python train.py --model="class-conditioned image flow-matching model" --image_size=32 --horizontal_flip=true --cond_dropout=0.2 --width=128 --positions="learned" --final_lr_fraction=0.05
Rows from block 8, named by matrix and row number. Rows with one number belong to one neuron. Each number is 500 + 25 x the weight over its row's rms, rounded and kept within 0 to 999. All counts start at 0. Numbers have three digits each. After the name is the row's rms in percent of the matrix's.
# fc1: MLP up (model.blocks.8.mlp.fc1.weight, 512x128), inputs 0-63
# fc2: MLP down (model.blocks.8.mlp.fc2.weight, 128x512, transposed), outputs 0-63
fc1.414 015:462486496495474521546519513527511512479452568514488527498504482521573514564546499510487514495525469494503509512479478485517487471473503508496512493517520478496508496510531503522507479524509486
fc2.414 018:484508505523493508548506533502487502513512519501508582502489486501497500472490490470484499499598514495521487494503503493517507503485515428497476493491498465495497503453541496439498501504492459
fc1.415 076:494562508479490498512491545449453517529501502417538504453502493527503478455546503482534553515484516481516506504487478499471494500505501481502501491496476485492460535492473494487484484525514510
fc2.415 082:461426504491530491491500535454462507488546520447420483469490496537482518553507515496508502497520502481528514487500513519456515494502491480499536492467530506505494540509519506516501506509496520
fc1.416 110:454491500530506552502521498496459459507474513526509440450509471490521517526483483516486509480511517503505512498530449518476511481465499480495479491484484573510507527568515536465517510514487479
fc2.416 128:482499457501481446516525555497458482499558486494490508464506474498508488465506502511491509501496551506499499500500544508508497511489451442510478468546488506499494515502542449537473508496533474
fc1.417 100:513540498505503537503475414534453501463503542542511499510485514507532494510544509492524489498487504505470512502458525446497452499503491522493517517479486506461560538495487502478480500498508523
fc2.417 097:498440499530501456515462493474519482487489505549440494499544482499503510501498524448503508475500504500511496511475481562511487486508520526469533487547528485548491483483461420505510506491499480
fc1.418 176:489548511559532497467460472508447483482520520509479524478444518455458529507515503473489497504525537465474513494492489496500525465478524492480521541499536508445517526482526479491535488523467470
fc2.418 200:518467507476519508506497467509483495500462472532497502499484503485504491483501503490480479497497483501500506508522513506503498494506489493497509484496491497487492542497473492489489516514532513
fc1.419 020:472580511474488546480530471511520495475467461481536488519501474488472475512528516456471558514529486489526492471462479491498528515508495505519492487527468444502510510472508497508504499512500489
fc2.419 026:479473489501488494438524499519480506471539463494495530494479491485486591504536476550484504503522497488514497500496493560500489500477518557496480485489509534495468498490486498517504506490506498
fc1.420 017:461546484490464525515499477561526513526491434476502489502523490478472483510466500466491527503506454497503488486479472456505501502488489475513506496495466454506524495503490514543519482496481498
fc2.420 023:489501501514487492381498496525490498485508444486505487489509471484529502493526450490491501496523504488520506481500502489505502508479505473494495499520507510500539490497502493503502504542517429
fc1.421 116:527490498497492482540535502498478503462510485491440499469498479516532542489503513512489490475505477530500494498488504475487511512517502489470503495513472482471505534475540526514505567483528507
fc2.421 111:508498490485540500498520499498501480482492455529488507467500515517412493540504490497458473490505526508485506544504499483492534506478501467473548501479484519541513544503529489515473509516508479
fc1.422 126:531500496473570480432509525486464486507491516471483564508483492471473504501520490490478509503522493459441504486407538520555495497495497486475507504512492458499517503519464453551518502502498486
fc2.422 159:500510510543510516511510521576517459505541448509532492497486483479491490510495490533472510497502460505519494507466524490548494505516511493488509494467494510515495564475534521437555490514474512
fc1.423 014:560486526496564489534485550489480506483528449479474503499490496519483505489497512454498501461499513523473516503555504502508482505521480513518501521501522497531533495478509493496509486462472517
fc2.423 021:503493482494493498518487520481511501491504496505497473493514416504526431501525514549504494510450481408469481494498498490498514459498479477513480507494521503509501480480467504499499482550511492
fc1.424 090:498492466511560449486484465523494548502465506453499500519440488464515470503475496510548513479552522492516490469513479464503531509514504505495501495478556490493516517538507502504518473522486522
fc2.424 116:519545462499455555503505480475527541514535475470470486505509503435461502488498508490517509502504462496497504520501530415515525520495516499516496513521439513503497524501511476499495504506497504
fc1.425 120:510507498508514514515510508546500497479430523499474486509487456509480470480527490490495493500519474468483525442496491551491518514466458507491508552536496521507484560525514488517476539470495456
fc2.425 117:526538483499494468477494499516457509514517465489524503534486496505539498589498518525487509512490485510491488519475543479529463509508506523501548525479449519503501502478474475477508560503517493
fc1.426 115:492458466478499494529499474501463469472486510500455418501518517507514483474495482528529516477512477507465507523460510537542516482482506478486496518448489497462503539533517491466442496505469500
fc2.426 113:520536495510505482500463538478474488493502483465556501480497510474499513534506517581510512470511517499513491506504517526503481516518518485478548475508533495506486510494459475471493490500485476
fc1.427 024:443480493520471478497520539518510512505484470423496505489495516507503490526543495444512534518495468476521477527492503498480495497514479503486463497508484485496502512486495503456481519498500528
fc2.427 027:508487515490517498445507509511514502525507503471491503483468451492500415494482471524483493486512507485550529499498506523487498477488501491502487487495514462497536492480496496521500502519495561
fc1.428 110:524483493492505513504512475504479486461541558460454491527514488485580470473495478535548478497495494457472498491532467481493519502500492552494492473501477430494510531504536491550490504507497492
fc2.428 097:467505486514466505490524510482526486493525512490466493448480472469490500526498506495533532465499493499487512496506496502497529505499504475469497511513487507545499507516533487553494539497529433
fc1.429 122:499504450524508480515503503487509456517500475524519494475519501516512501509563500534484471543460466452527515520478465505491521503537520530474501501503512556504507535504491471474510530515398498
fc2.429 111:505476512484512529484507526565503493504504538490494505480569511462512483509511489508550500514505483497518500476486521510510485501498498467476484495506450484482505516509462525488529524503503497
fc1.430 107:490474494481548520492486521556491456540489475519485517537523500471463498430493480477548463492501511540457506503519465504497503488524495503501500505581550524516510489490468485518518506478506490
fc2.430 111:517524494530491496502485509547509463509474522465566501531541533517484514548505485496545512497495528503505495520511504501501512508483501533492505482470431508495501511526511484515487486518554459
fc1.431 141:518512486477488500494538487563505523499554497507488488519494482502494501525493470541493488455482480489495505522527468515502507495487514487478500422476534515489448560475515494496504508512501469
fc2.431 147:504541505489531498513515483503510497487398460493505505501515471515562502475497473478494533518509520503501511467490527528470513514498525495499511470517467495507497509520469502540506503489473522
fc1.432 018:496519485518465488482510512458495500524513378522487507536484483524483486498508474506477474516468512502493496485511513512490507522522492499505480500498482526513497487440489503430501491457511538
fc2.432 026:499466495477532488472499498502510514532525488510501498496492525520503491524519427499500491508493502505520470500501494548497489490515511537504492496510500494492476490496467510548503511461480507
fc1.433 081:495490506505504504510528518520477502466474538507521499492477488525504475504483524562527538480509484481482495493434487510519467484527502570486498497499515493462494524497518483502545481510495510
fc2.433 093:489487479512463502520521528430512479507518537514477488474516508409484492484500495501521450498506443504511505498435513480510509499470500518491509506517476503539494507504453540492557504505513524
fc1.434 099:467490498540457503532487514510461462537479515523509480469499526512493543485529499515476519497526493462533474480513470508506510487502509522489527499513498571470486524476506495514503503536431527
fc2.434 103:500494501494535520499460505576489453486506560501551495494464502451449501503483528481491478483495441503528485529514521509493511503512490506470471503510516486509502541508512539501509466512471503
fc1.435 106:529494457526514511519481505497484537505475534507468511509533504484495523503554517462548518541416503466473528477527502501495508482490516503488481525467466505497503493529503496512523492531473525
fc2.435 127:529495478526496490483494469520429518491492520504519483505469475492467490484500538514532501541482483491481518531504516475492520497507471512503465527521524495499497479496500487502505475502485471
fc1.436 136:496511494500517488500543494515500492501475520556508482508538471493491504495464482460466489479485487502490520557523483522528528479484500515481395535501491523479514556504535499491482488498484493
fc2.436 130:505503493494512495509494520494520485518501553524462505519457492494544498460502509545509517516503524510509507455500532517520469505489495498489445492532504502493511558505526482512507475506525496
fc1.437 082:513474559526534479488526552512523536506479508470500516501455510474544494451504483502539569469558477483504494456485495521511474509500493473492481474431491505513470502545510498501487464543493496
fc2.437 082:513517517550502564515575517492539516476541507511505498479516531503465510530504475500529491471495485490508519487496496504495508494497521490491506480543474507483512488506490508507516509522481549
fc1.438 018:521454470545495489527478540485497522538482426474413532524499490525542519548513501506490503512492464510493504522503510486530485477479483475496493499519509534488496504488494511459493484518507500
fc2.438 022:496514505479514495488483511487512525516507488500498525507486507522514466480492481504493493505534520505567497476495498494511485497490507517505471492492489504495526490460520495508490515509470482
fc1.439 108:519527501496495512483487549534496524506512568510443499488494518506481477563494491494463501499506491492505501474490512517529507491496506504483539498364487506503514506516517504473496487507482502
fc2.439 127:505497491464523493523480542527496505503479535525536484493482479508489494413485505518497504488500507495490509477496505482500495503482496515490502484621520502499511502512494494507507490489508478
fc1.440 119:526537485522499489518513516502499482491522532507504450489465507523499519458536515516549487469504468520518524531503502442506556513500491503493521515476487541483504532535530499488498499491473531
fc2.440 096:529507479496504505520507497475457489502529482451510511472501527516497479505499480472506527509493503498464515525494506486528537482518422484500455606525528505479506500488487517491508497493446479
fc1.441 132:518499474489502498477548524496521450503516492475489493509485513465507505481542489490500533550453552517501559508497505563498527534485510494478486470511484496526452531477510461510525516500529464
fc2.441 095:478495535461490541491512505501500515523478551483497494492559497493507493516501467464549489500497497516504488520481458543493495505500516501471569445489532526486485527509471527520499504508492491
fc1.442 117:505484490478516530488494538539534481494510496523504451488565451463518492499508504505498444472503483520523496507521456489519534515484475486477532468532497531504497508501500457481493526464485512
fc2.442 121:507481504564494509531462504474556478500498481490530503495493495533482496496509469504489532493498514497525511497510555538532444499516513515478508414454477488501504517525481519531539500493490488
fc1.443 087:494519492529538516487546517483486451491508537494548498538492485461495511510493497476507492478495472505512492534400491492506550478542517448499520534479533514469510465504502515526505519483484482
fc2.443 094:501485539491507490485503474520458465501457538519473488527466505516550522427503486467481512516508464504489495490487509507534493514462504484480532518532457508513490521505539499522502507492506503
fc1.444 121:498481501522507456447475502522505533498458513475534517461518547472502504479492450479478495499511521514474496436500511523488485493470518457482496516512556509503508528480518486517481539473533501
fc2.444 108:498507469495482489501477564530551500480551499457505500484549528520483510505499495504489503517502561501475515512513489505437538510518502475476435513498483515485513451508484451484507546509538516
fc1.445 017:472549524482490500528489478523531517513492485508544486476503475501455534467497519468496484490502504476535504466502493493481485494503507490492510481512516455494515475483496523492518453529501496
fc2.445 020:504489478505516493481493476495496499548515461492494521497507444491488619518479495518500494496472488528485443491500493529503509549491495466501508493510509498500485490477511517519507482519520559
fc1.446 014:521501517506535494486523479485552513492482508484504500498496473462447501533480510491491489515491500542487479502490505518504508503503515470494536492537557505513514493436503524452507478535494519
fc2.446 020:493493496498499504528501505489515514462512510502524554492482525514497414497532533513509499515492488474482546514499536488487503479520497568505535498484491537494500507454482496481499502453481574
fc1.447 116:512496460539486467510490436508505535501523500490511518500491484511518541470506493484492454493527488517539505462496462503528509517472505500484466518560500485498498530525518502520477546511501542
fc2.447 111:513491489479518532525495453542474502520459478505479506501536489489524481496503474467497525490502500486503492506497512502521587503497478475488456535479471478484499535503531462521465505502475523
fc1.448 016:516531538470539495523467548502494520490547455497517501510516506515503503474478509435490512492515495540471486505530523480534506487496490520527491515462519533543492503480533503486505468503492515
fc2.448 026:499502488454479510439508519494496510486519479505507512505508390494506546500542588524503495508477491443507529489501487476507509520502485494505478506498520526513470496541482507497501484539512541
fc1.449 115:514451478501476501522456531496511487473496497497456502467486491496527537492514504537484460495509481477478496503505473509510498512516492507495517456573500471476511509494536509515481534484498508
fc2.449 111:487516489492503460514423551533485477504513486573493502467458531516473491497505499497478510487506503481497509485510498511511531501481485531482533505476448468520494501477554473479470455511487494
fc1.450 111:540514522495515515510510494502459495498541480502515514523501498494545514474528491507533514514497495518533494515469489525478534492512525515491454508526497476527428522482541463572529462532512501
fc2.450 110:488471497473453512495530464507501495492493503512486495489520500508497511505497474499501489549489516506492509455501484485484470494484488493455433519484514501444493484496506552505547498504486537
fc1.451 123:512463505486531499440507455540522468490529535496525537494476436479511456499496485485460478486532500493470502479473503463519463497484492462481483459502517459488496496510471448511489558469457476
fc2.451 113:468497458482499498503506435513512511499468540501473497501522491481493502483490499490509504540501448490519513532489484514522514503439501516499530490502451513494496535496556496486487537479443469
fc1.452 117:494477514513472497551504510478471517498504460506477493446513508540546539505497505520490520510504576501486487476494509502531505478379489505464497503477503439523491505490531506477495518509506514
fc2.452 111:518499503475538546494502443510474506499476553476485491475472490494464497471491536507530517491500574511478504515508474501560493507584484474476482491533498515489489486474502480427509513500501533
fc1.453 095:515445515494505452472521504492530458486467474454525512474527501484550473469522487547581495505504482478516479513476494516493513491481486501504466488476467488481491509506540492489493499498478460
fc2.453 106:516517503490507530516516487490513507498553508464451499471444484497440506512500504482529511498496482483495497477495490530535506487483480473490460517513527489507498483489528480568503483508510475
fc1.454 018:505498492454483541509470552457453483498523483537529511513455473527456497497540490526487470524512505491466499509506527524534505491516484496508523508487521530524501515464512497454500508461523500
fc2.454 022:484469483445491477567492510502482515499505483513500488511513387521497499505508549503494509501455491503446517497495492508508511525518479562514502510499492543502446501529485501559511508453498566
fc1.455 113:491496468477520502496554546510520488489504513478539497544494499502477494454525487510491553468473495506498510526450506518492577501496543482486479488470488511535509500493501507486496506489493480
fc2.455 097:477500471490474493484530524510476485493498533505489507504520514521480492494499516472572438505473489487513507496422522540511468494518503493470511517500485507481490506491515482535513502508518495
fc1.456 152:480506504487510476478513449493451488498507475507501508513503542479517501516486533515468529491502514458497535504505443492438473479507499531493493467495465474494503512528509480495499537511505497
fc2.456 146:484445497500496499514539464479475491500458464528445507478516512498568498475503500473481533504511484482505496473507521523527528492503509509502480447465492509517502526483504506496502486504439523
fc1.457 115:470498533498481495494473535600529471493487470538504485492485491483514457482466468549526517461519547532492511500547437472501498490520496508498480499521503534511472497474522484502479529485462494
fc2.457 111:494521533520552502502483494487532455514487479483499502491501495536483489527513471477505505468509519502490499524516561494506494490497510480496488459461501500491496492490537534500516551523567508
fc1.458 104:527521526507515524487465515510504537459513542459485521528527517494525489470523491571476525513502507506502489478524480486471487491514494491508504496435514479488522569501468499490491485515495528
fc2.458 109:494457517492525515503456541452478490504504525481514507506487485500440500528512490497495509507516489515485490513503500487464506500492507517470514498589476517499504470481516489520539523493546499
fc1.459 139:532524525492511481498476442493466489506489477548491505508515465483510516535514469450540508504485491519485555506480490493471444512492511508490509497484512511528468533514504476508463527461478465
fc2.459 137:538416475518482426498550480496502470494514512524471487579495494503496512468503519501481512487494495492500500486464504474503470487493497492509525521520473507535494540483490492507490523505529507
fc1.460 089:508580509519508497497549539521493494562473521537455494442495512489495476443509481457487525517479523476477525504513507506509485509516501500505545478479533523489497501511474470509503498488495504
fc2.460 108:453441496541497514498580521524483503492497510551521497474519499516446517543509489520516499500504514508488458503498496544473504491472495481496572457508504516496499491503503497486496467497518480
fc1.461 093:487428499493508436483555484546479546509479497485471516471470532467525474459504498517485553514484545485499511524524496497498488523484498520493477499468488507506530509493521515502485481478503487
fc2.461 093:486592486501494524505587484507520535493500469476514495482500494520462496532498472453496488509482558512511530442505509518487535491534486498512496488523490485519501505487488486485488491519561506
fc1.462 129:504511512520510496492476492534515417497484518524465464519498492447486458495479485540487516497501540502501520496498420490451520496500506523489485497477523497491500482512538511474478552491492489
fc2.462 129:490487495529516505473494492468492441506502505589553497520480509493522505544497506494491546517487457479497504509511496493526509511507496466508497490491472515507486536498461493470509496501394483
fc1.463 135:516521504528502472500486487496470511525485479521445519492499494455497521531531512493452494465487534515465499469476489505485520498451519489482483491539495521447509515489533507526503502513474523
fc2.463 151:488493499492490502492526454511496504498489489517478501491488528494491510468505474437513439529495493500475524521442500509548512503476535506498502516473507487455500503479510502507465440500505510
fc1.464 120:526502478514511518505537505517496493449461502500496487485490515524502479501532454491469466491520506470505498490527495496478517507461492483478508520503477513461441555442556501507523533507492502
fc2.464 138:493517541504503536488520505479454498510519477494467503561514512552502502538503504535498510513499511497501481532498553537479490513479529524485563490477496499439493500504479517530505536492539494
fc1.465 022:477425509467467475511470560479483516507536550447544521501488524557500515521545480480506499505483499480512500523513517509500489479531490505491504519481530522504465521496505506427487534495505525
fc2.465 027:513518499459516493537472531502501513513461536464491505485494457509489486489458533492492505492513491548545495506494499511507515492519496454511511505504510437502438502531508508525503511510505565
fc1.466 128:513522499511536513472530489462465462505512522491473529500487492459487514497500485522481489487510508509469522535471478502489486470474491514435485514506418516455539536544541533548480533504470500
fc2.466 121:527554500523517518500470481489507491501507465480505505518458480474479494534500502471469524499511508506518518531507490488498510490487477505493529465477540483442532528482492523511553506494494516
fc1.467 158:538498513500523528500471449533523455505520498510486498503470451486501497506507518503509453470490497531513528467517498531506465523495474544471512520508493524484504519526514439517523496453511538
fc2.467 173:496526508550540484513522450515504505508479454491517492501541485522520503484496493501503527505492490495507495497507501474491550489509508530502496518495511476479500495518485496477449500497487504
fc1.468 111:493507488524519554488485484480469474513488434525536501547494461479534510524492465519446481469485499493505519569513502545446497507501492529497464439446496502498470516475531501554481478494494512
fc2.468 129:495483511499468469495503512468509456476528436571437503508517512481488506451501507481439495525501490494508506459501535504466500503498526452494524466537507490512517522512532518516523475494492495
fc1.469 106:504500539476516496454496534517508493532516532480496503505491487494518465498472491504481517456539546522520499508457455483502543518516502559479492503507464443481483521514480496534516512464583478
fc2.469 115:510493514518477495473501482467544513502501540483455502501467528512489527494507535524519511459511510493512512447474550504508483472489502507457457522509516511506496505506517532552485520497548492
fc1.470 095:514505525496533461512464504514451529485487540489468533516504529487529533521497547490525489523489497446463490476481476502499487506504520511483431491468487481465473536436522456527559491522512531
fc2.470 091:465480503500460535498449499505494516492505478479524491461522464465563501421505508498511486512494523506525485521514494504503535517496474502474494485456506498538488543464496546513547507493468499
fc1.471 076:506295511513480519479490499487543464488496471502506505482499488508505508532487506495510447488497503509491512476511487502511487474510510496487522512520517513490496513515501511481498516489493481
fc2.471 086:521665483506511476506473501508543490510497482475504520492487565506504488471493503493515512490487491510508508528498509481524532511483494475508506503503511516479489508506505500470492514501487476
fc1.472 063:502416502539484560492467499510562466480463480505465486523480469513456486598540494498482454488482469494479506479492486504537492506493496483498526490586457494494523495475487508502519505503495492
fc2.472 072:506569488521507461496445485528555491506523451490548510503493537504546454431506496497508496487484510503550506499495490509537502497461503519499506490453527504463506482468476488485497520507470488
fc1.473 126:455510526491500463500493447520488424560490486503505495462519504486492496499516506504510507506496503514503514490402498515573485496514491516502517503520502509486518476491491465475488492503485504
fc2.473 137:476482485515493517496455461519502457509523460477511500490514506478474508500505531473492491504505497495470503500464441507525503515483515550492510492495509533509481498532506497565513472508534518
fc1.474 100:552502480465510474475513514494507472521533463560470539502532532483527539519529470509497494474485473474510477493501486531519491489511459475505478450471505502497518561492507513489525516471490477
fc2.474 100:512524511461521500494503478546512482481448503550519507455433471498480496500506503471490501480497473523497480531500492501495474517504532497470501425543472479483499524495499504476478521504457512
fc1.475 019:507521523552523468470499491493525520502528487489510498497516481513470488476498510484505491491473510505535500475520490496484483513524516481515502500491471482509503487485500522473528472476488532
fc2.475 022:525495467522485499443478496485524512566493510482487488478503528498491419528494425507512496503528485492514448501497514488504507517498521471507509494516525526492491478458484504501499498447488506
fc1.476 146:547492497478527503495524461495477466491459479507482511453496506516544491504532495502497514495503458489509490494464493492560500529560499521492525504507494510500527608497483484534528493499461509
fc2.476 158:492508507511489487508454570528521479508488455493512495497550496488551511488503475492495452504493505508514511502484521486392515489517494457507498511495462495493498494508518508449504551493540513
fc1.477 120:535505457478564544454520514468466489510518478467497550532492474492510506475514480484460488487494493462481524501440541510496505501497482500473516514501487468496514515488465468570483487503481485
fc2.477 136:472516483487523473500524493518463431500515468485500496530478549506548505548504471530469520497508494517510512514461527516525499505507513511483490535497444506512512563487477538479478494497514510
fc1.478 091:502499502529499514527491485500489493508455524491519507536503479497549557507497506488514513495503514560510496479435475477492491516497490458490458524508508499496503485495526514511533563487531527
fc2.478 095:507457528512530468502451494532492493486476520497480492547497502564532500481488499509515490508517559510481497522484486519516483486511514477490497527521503500532491535515499490467447480489491523
fc1.479 131:499552516492505518469510511516553513520464531528533512474493454489465486508474508474507475490518512506485516503496515492549500490492477490485492520527471520481513518519507478478510516480475500
fc2.479 126:471456504495474470517523537483531452501510564512458488474482487471526505473495499540541496483496489492516516491469451459549501477512477500483523521478532490499509523511497495500486518491479501
fc1.480 121:503498524514521472478531507494470475530494518530469506552520459475508534509525504505523494508496511505464526449483474495444493491491502531495480516508464514486493502531517462481494533514471512
fc2.480 135:532473490461489525516526482465477477484496460580452487541492519481461515453492496512474514494487496512501499541514517457457499496503513472495476459484486501503508529502559492521499528507505457
fc1.481 095:541512489498471516517500494523475504534557552532454491456501494520517548518487526471535470508518505538506530539491511510475504529522499459482530470480525501473512521480534447500516504526517509
fc2.481 096:491492504486454460489506498528510505483456530515535496474481483539477501497508500503514513559497544507505507531502445495509513509466479510484561497518487500552511525499487546502497451495475467
fc1.482 014:528475498506470529495519497489491488526532467491515505491464489473446479474485533475484489531488511540519478494510482509497496506503492469515478512467459510515515498487476508486497462467486512
fc2.482 022:498502496461486480423500500512505511501518453491498471497495477500491459507536488525506507492471484497455520502500520485502508534506492512508502498502508558503527495492457489502506511442499546
fc1.483 020:497480535518515502507505522502525522520476475449485498468510479496501520487489501449507536486495476488504515472526489499470494480524512495479485487506502462498517496474473529449509506508480544
fc2.483 023:512497458516503491506498513485529510520516493474503513465484521506489505526494507532497489496507484466513470515496505466489510468478509494502507474507535497492494484402484497508500499551487530
fc1.484 129:469493502496495527539503489538474460486500469508525413520484485511481477478502504491545503488515504476509509503500464515528502479495510457486486506512503529500517514526530475503485510478400516
fc2.484 134:558497507520522471495546504448479469494534453466513516510520506541507500479503516527491528509507536512510495466506579521500461496474513491504499511494505495507511517486452504504511500492486477
fc1.485 016:483475528559510467501533524516517521516466431441474497507509501493505508567491492461492545493518479496496510521489478481498510491485530506492460494546508469488490505486500526451502492513501501
fc2.485 019:491514495528505524490518503492520496538524498482523502484447530509498466480455492504478488496483500468474493510499511514507464467491508520487477491499503525493486501418531501458489493592475558
fc1.486 104:520513497485502535501537562538464487504478463517506502538510500524483484450480519487521532497518531531494513522429504452481481468538525494489483492472502512475482504467494469515557495507510503
fc2.486 082:467478462495451489499538521544481505494540528480474501508553477487524471501506527537542431495497541501478495471457512484478511515470488507475508502483470524522515524517481538545535504510554469
fc1.487 096:500496436488490530528482491524501443494449508523517500460511538518520524508493495535532498500529511458501481527495506499466532476500513496498504512476466496486458494473541487530520518536480537
fc2.487 089:501505531481492523496457543588510478488500515520472507473480496467514494499491511464497505507502502477507480514519472472512455519515498517476490497531503497512507509498524529472520475499471454
fc1.488 020:491459509508456540530492555492481497489526554521497530513470529536459512499489467486491468508500490510474514486531514535480505501519498517500494501495520555501501489483487488451472537497503541
fc2.488 022:498490481485530481499494521510502506464508490507517518501506479520496480509443516535492504492459488500537492540494497493471522496508482470517524488501503461498490489563414504517509508499510534
fc1.489 114:495500490473503551503482464534508493496518497513518500479465470522517482494514511544498507504499519484485491492424514462504474446517552497493523478501536517494466495467483434472562491508482459
fc2.489 098:519485515514434484491496506492454508498515490525439491483529495499526514479507503483512442495478485480483484489409474508532496478467464488513545450474470490500511495490483533485558508519522484
fc1.490 150:514440493467506537461491483505504440505461511480468514476486558476510465490542499518455517491495498473510509497490469518505456514508510528475508483446483503495498542482511474514526520516492515
fc2.490 112:480490498484479513493502511506509502505508489448513499478530486398485490529499511499462496519497534507537498490501503485471475503471482495490553515552507498512515515490514519495494500513472534
fc1.491 152:514521510466497506498539425507530457493464513484487509489478495484509521526507451452498456500517513490480500467537470524539536466507487515472522550495473502456488516537536477500497542480503512
fc2.491 141:502490486511537523505515499515494507518564478477474506478570478527501506493499519544483545477503485497502514529511507489494507490522440504501526501481487497441503486495519491499460514499500498
fc1.492 017:474518482520468455483516537514493514503524511496515507516499498505535491519577463467491517512484497456536480508497528519462512510535491523519459504494505505497511487470497492459494537473514560
fc2.492 026:485482511502538513446511501508503507559505545494490517500495482504491533506487526495488493494506505541514512510501481549476488516508504509501485495506506457500497496500478498525496496458489574
fc1.493 015:509557505485503545529497502502475520530530365526540521497510482477471514466469509473470527496521492509494485462500489476537509504482470493506487509457462504513521496483495498510521461522487518
fc2.493 023:483498484466491489420516502512482522479528436508500492500508483486500587513529516516494500498486496495487538479499485476514497533499497507502481502519515536509506497534498500503512507533513489
fc1.494 122:503524489515523511478475528503499462490473499502512515446497488482522490510477505462514492503510515520495524465520516489539534534489483517499524526596504542492498497526523497532544521484473493
fc2.494 103:489505481521491484487486459505501498503504484471448500460478476458531493490492533504496505513505502496489514474504516482533497488512461487486559541433467490516502475499483509444473519493497469
fc1.495 019:547535508521502545488473517476479482498470455534504489534491457522488499488497492530466487512496502498452508430501502484512516495516510493521513473492498527502499508479503512474501498488504530
fc2.495 025:491468475506498484518496513513483511469526446512510523512503493503507520523514507511500504512557492496491491504496487506508507483501505542497499482501510538502439497555464523549508510452505540
fc1.496 109:489505518516509500519437499507480475521452529499485461502534497518507487501487527488496480497508498485433492504459510463527528506499504520507512500505507480510511513518514463520501495502497532
fc2.496 107:486510508539473528473441547515471479516514502534517488518497492491511509445485504474491488494494470486515473489498499477514480514485490502485535414531527506485481533514497487519524502506511476
fc1.497 149:525504533507488521500497491514507466470488454515447487475493495483489532492529483458473543483483441530525546505506513485512507527572515486447510491504499480455495529513579475494513503479527517
fc2.497 163:504511502509491489519493564501542518502504518465520499474561496505498510487501470521507506508500502507517513485518486516444549486494516518498523497479492474506496549516500511557468458510488529
fc1.498 013:481531505513481452511484530530502528527472394499455495499524468476512500493489477479509536508516469440516468508488506480476495516508481494508485499483459468494504503501489512475510486484496529
fc2.498 021:508501536488512498499497503516496493555519485495500523510492442477502610515482524470487494488536510485524567496500484525494487523480515509495497490524506494505525497514514496527498497564505518
fc1.499 111:536569516508506472521542536514499497509534540526524497491518489505493495517497498517541519489497508487486498511441505515513472473497521485492484460598438502481467490508502493503494499513481483
fc2.499 115:515454488521529555513516508503533514512545542503534502482503512497511492537496502497501498481508508499512505572482508525520462508511496497492524538398519442496506495536511497539535499499504495
fc1.500 017:557506541546493472501508547497479514535509522509484508512509482501555492514505478481508475483483521507486520506513501503483504527507506513515475508457473492502487498510503504474508494496473531
fc2.500 023:491488505499477498513497506489485516492523561509498447491489522495504473501454448522498503502501484407488526509498508457492480466510506468506497492511521486519504495523499493508507497498493562
fc1.501 124:518512510514521544481511472526476496528532479529463524441477488490511515485479478488521518493507514494521521510497457512501486493509503499478537523486532474514468519531505484467472480508521540
fc2.501 130:547466508525499505518569507491504490490494512510501494506521483475458513522509486487483511507489513507498520469495518434496459509502529506482590561541526493463487481481504490515491499502479549
fc1.502 121:489485491486524524478442479507453495490540512514489498467531467485465487509478484487493524504488521486510516449450500445468414489494523503485491507552538510511481486530506484498534536498482479
fc2.502 113:492550510498512479500464511486460481505473545535439513459461484515541480461497503506526497500501475479486524515427500525496496499514530511489508491441494498506514524501533491485511507491497541
fc1.503 095:473518500486488516519480467498498451526477498505480503457518487505563529508504496502451500517484545473488497540520499503526487500399501510481520510558495475518525520509460510508507504507541493
fc2.503 100:499472520513510461502463457538492437511505528480500512470507502487484518523500500519514525495509575501505492469515462502540511496573481477492483494438519534477505524520442474457478473499487507
fc1.504 015:520523525502530479517485508496518517479517494508482491494527480458477533503486528473481545489515500478522505504472493492517489451492501488514520507500512450504524507486518521517533467510504494
fc2.504 019:496517478503482517568503502487507518529498527500506545479499400482492545501547508507494493495516490489499469472500498468522486501497507515502485499497518502502517485417513483497513492471500513
fc1.505 157:513452465491517500462494484486501514507499508502479518499526566466504499488506493483460496503505556477514531502498488477497469516488522501469492500460496509506497519477503474503511516527487534
fc2.505 136:511535531454558614506508552532493517500449489511498508552476498519512496480498469515499505499504506506485479510497513484550522499501550511499542527533487495482498522502500506500491466504542529
fc1.506 020:551443503509487529524474521453491491519514510530465524526475468527481486498502490525479464511483497507497522454533494518506488495522507473493517489514482538495511503460481507440503486524497497
fc2.506 022:510508476469515471549463512493508509464498437496515510497508592513512522514495445510518502501502482530508480515498503484518527530510506497503518498505522517490476490534472516531497525481489496
fc1.507 135:490523537513507518501503560517533491515469523551521459523427505499487496462458493496505496428541498523503504536494428495538532503498500497489544507473487521484514507526518504514488518488467484
fc2.507 129:541509466527516461517511534467477475495512469543491511504558473530531511503499504528508545552504507488498483512478484506530500499495486527499490500486518493484503524487483509483515536497437484
fc1.508 018:536476504518507503495478538469490498487567525519500519531479512561514499525528490505502463512497500507486500533517511514540497505503460510512508530485534544524472507490531499503503477491515496
fc2.508 021:507495534410491503486487522491491515523477496505492521509502391502509436482525498501506505504492490468513526467498493495520520490529489466507473528498503519507441493531495508503498498450494501
fc1.509 126:476515475473500528469491511492508497498469496502491476507517541461484489469492504513485501507520533477523499480491502481530525486473495461485506552516488498440530499488532461486501505483502500
fc2.509 128:544514496477515514508460553496505446510507477541441483581498492516477483502504497517478473495508484503519482524491523529512500496506496509512466518526466515492496519470551494520474558504545502
fc1.510 140:526483527560507519501483468481490464467479454516476475473497497485470511513506474490462503468501491508510452490521474490464510457475466480471489528512466517532498533528562505507470533475512513
fc2.510 132:519514485470515481492472451477493513495512465485502502527500493508455511473508513467485522467503444498509488492508527484448469521539553515490426511514541499483508489493509479427498469502493510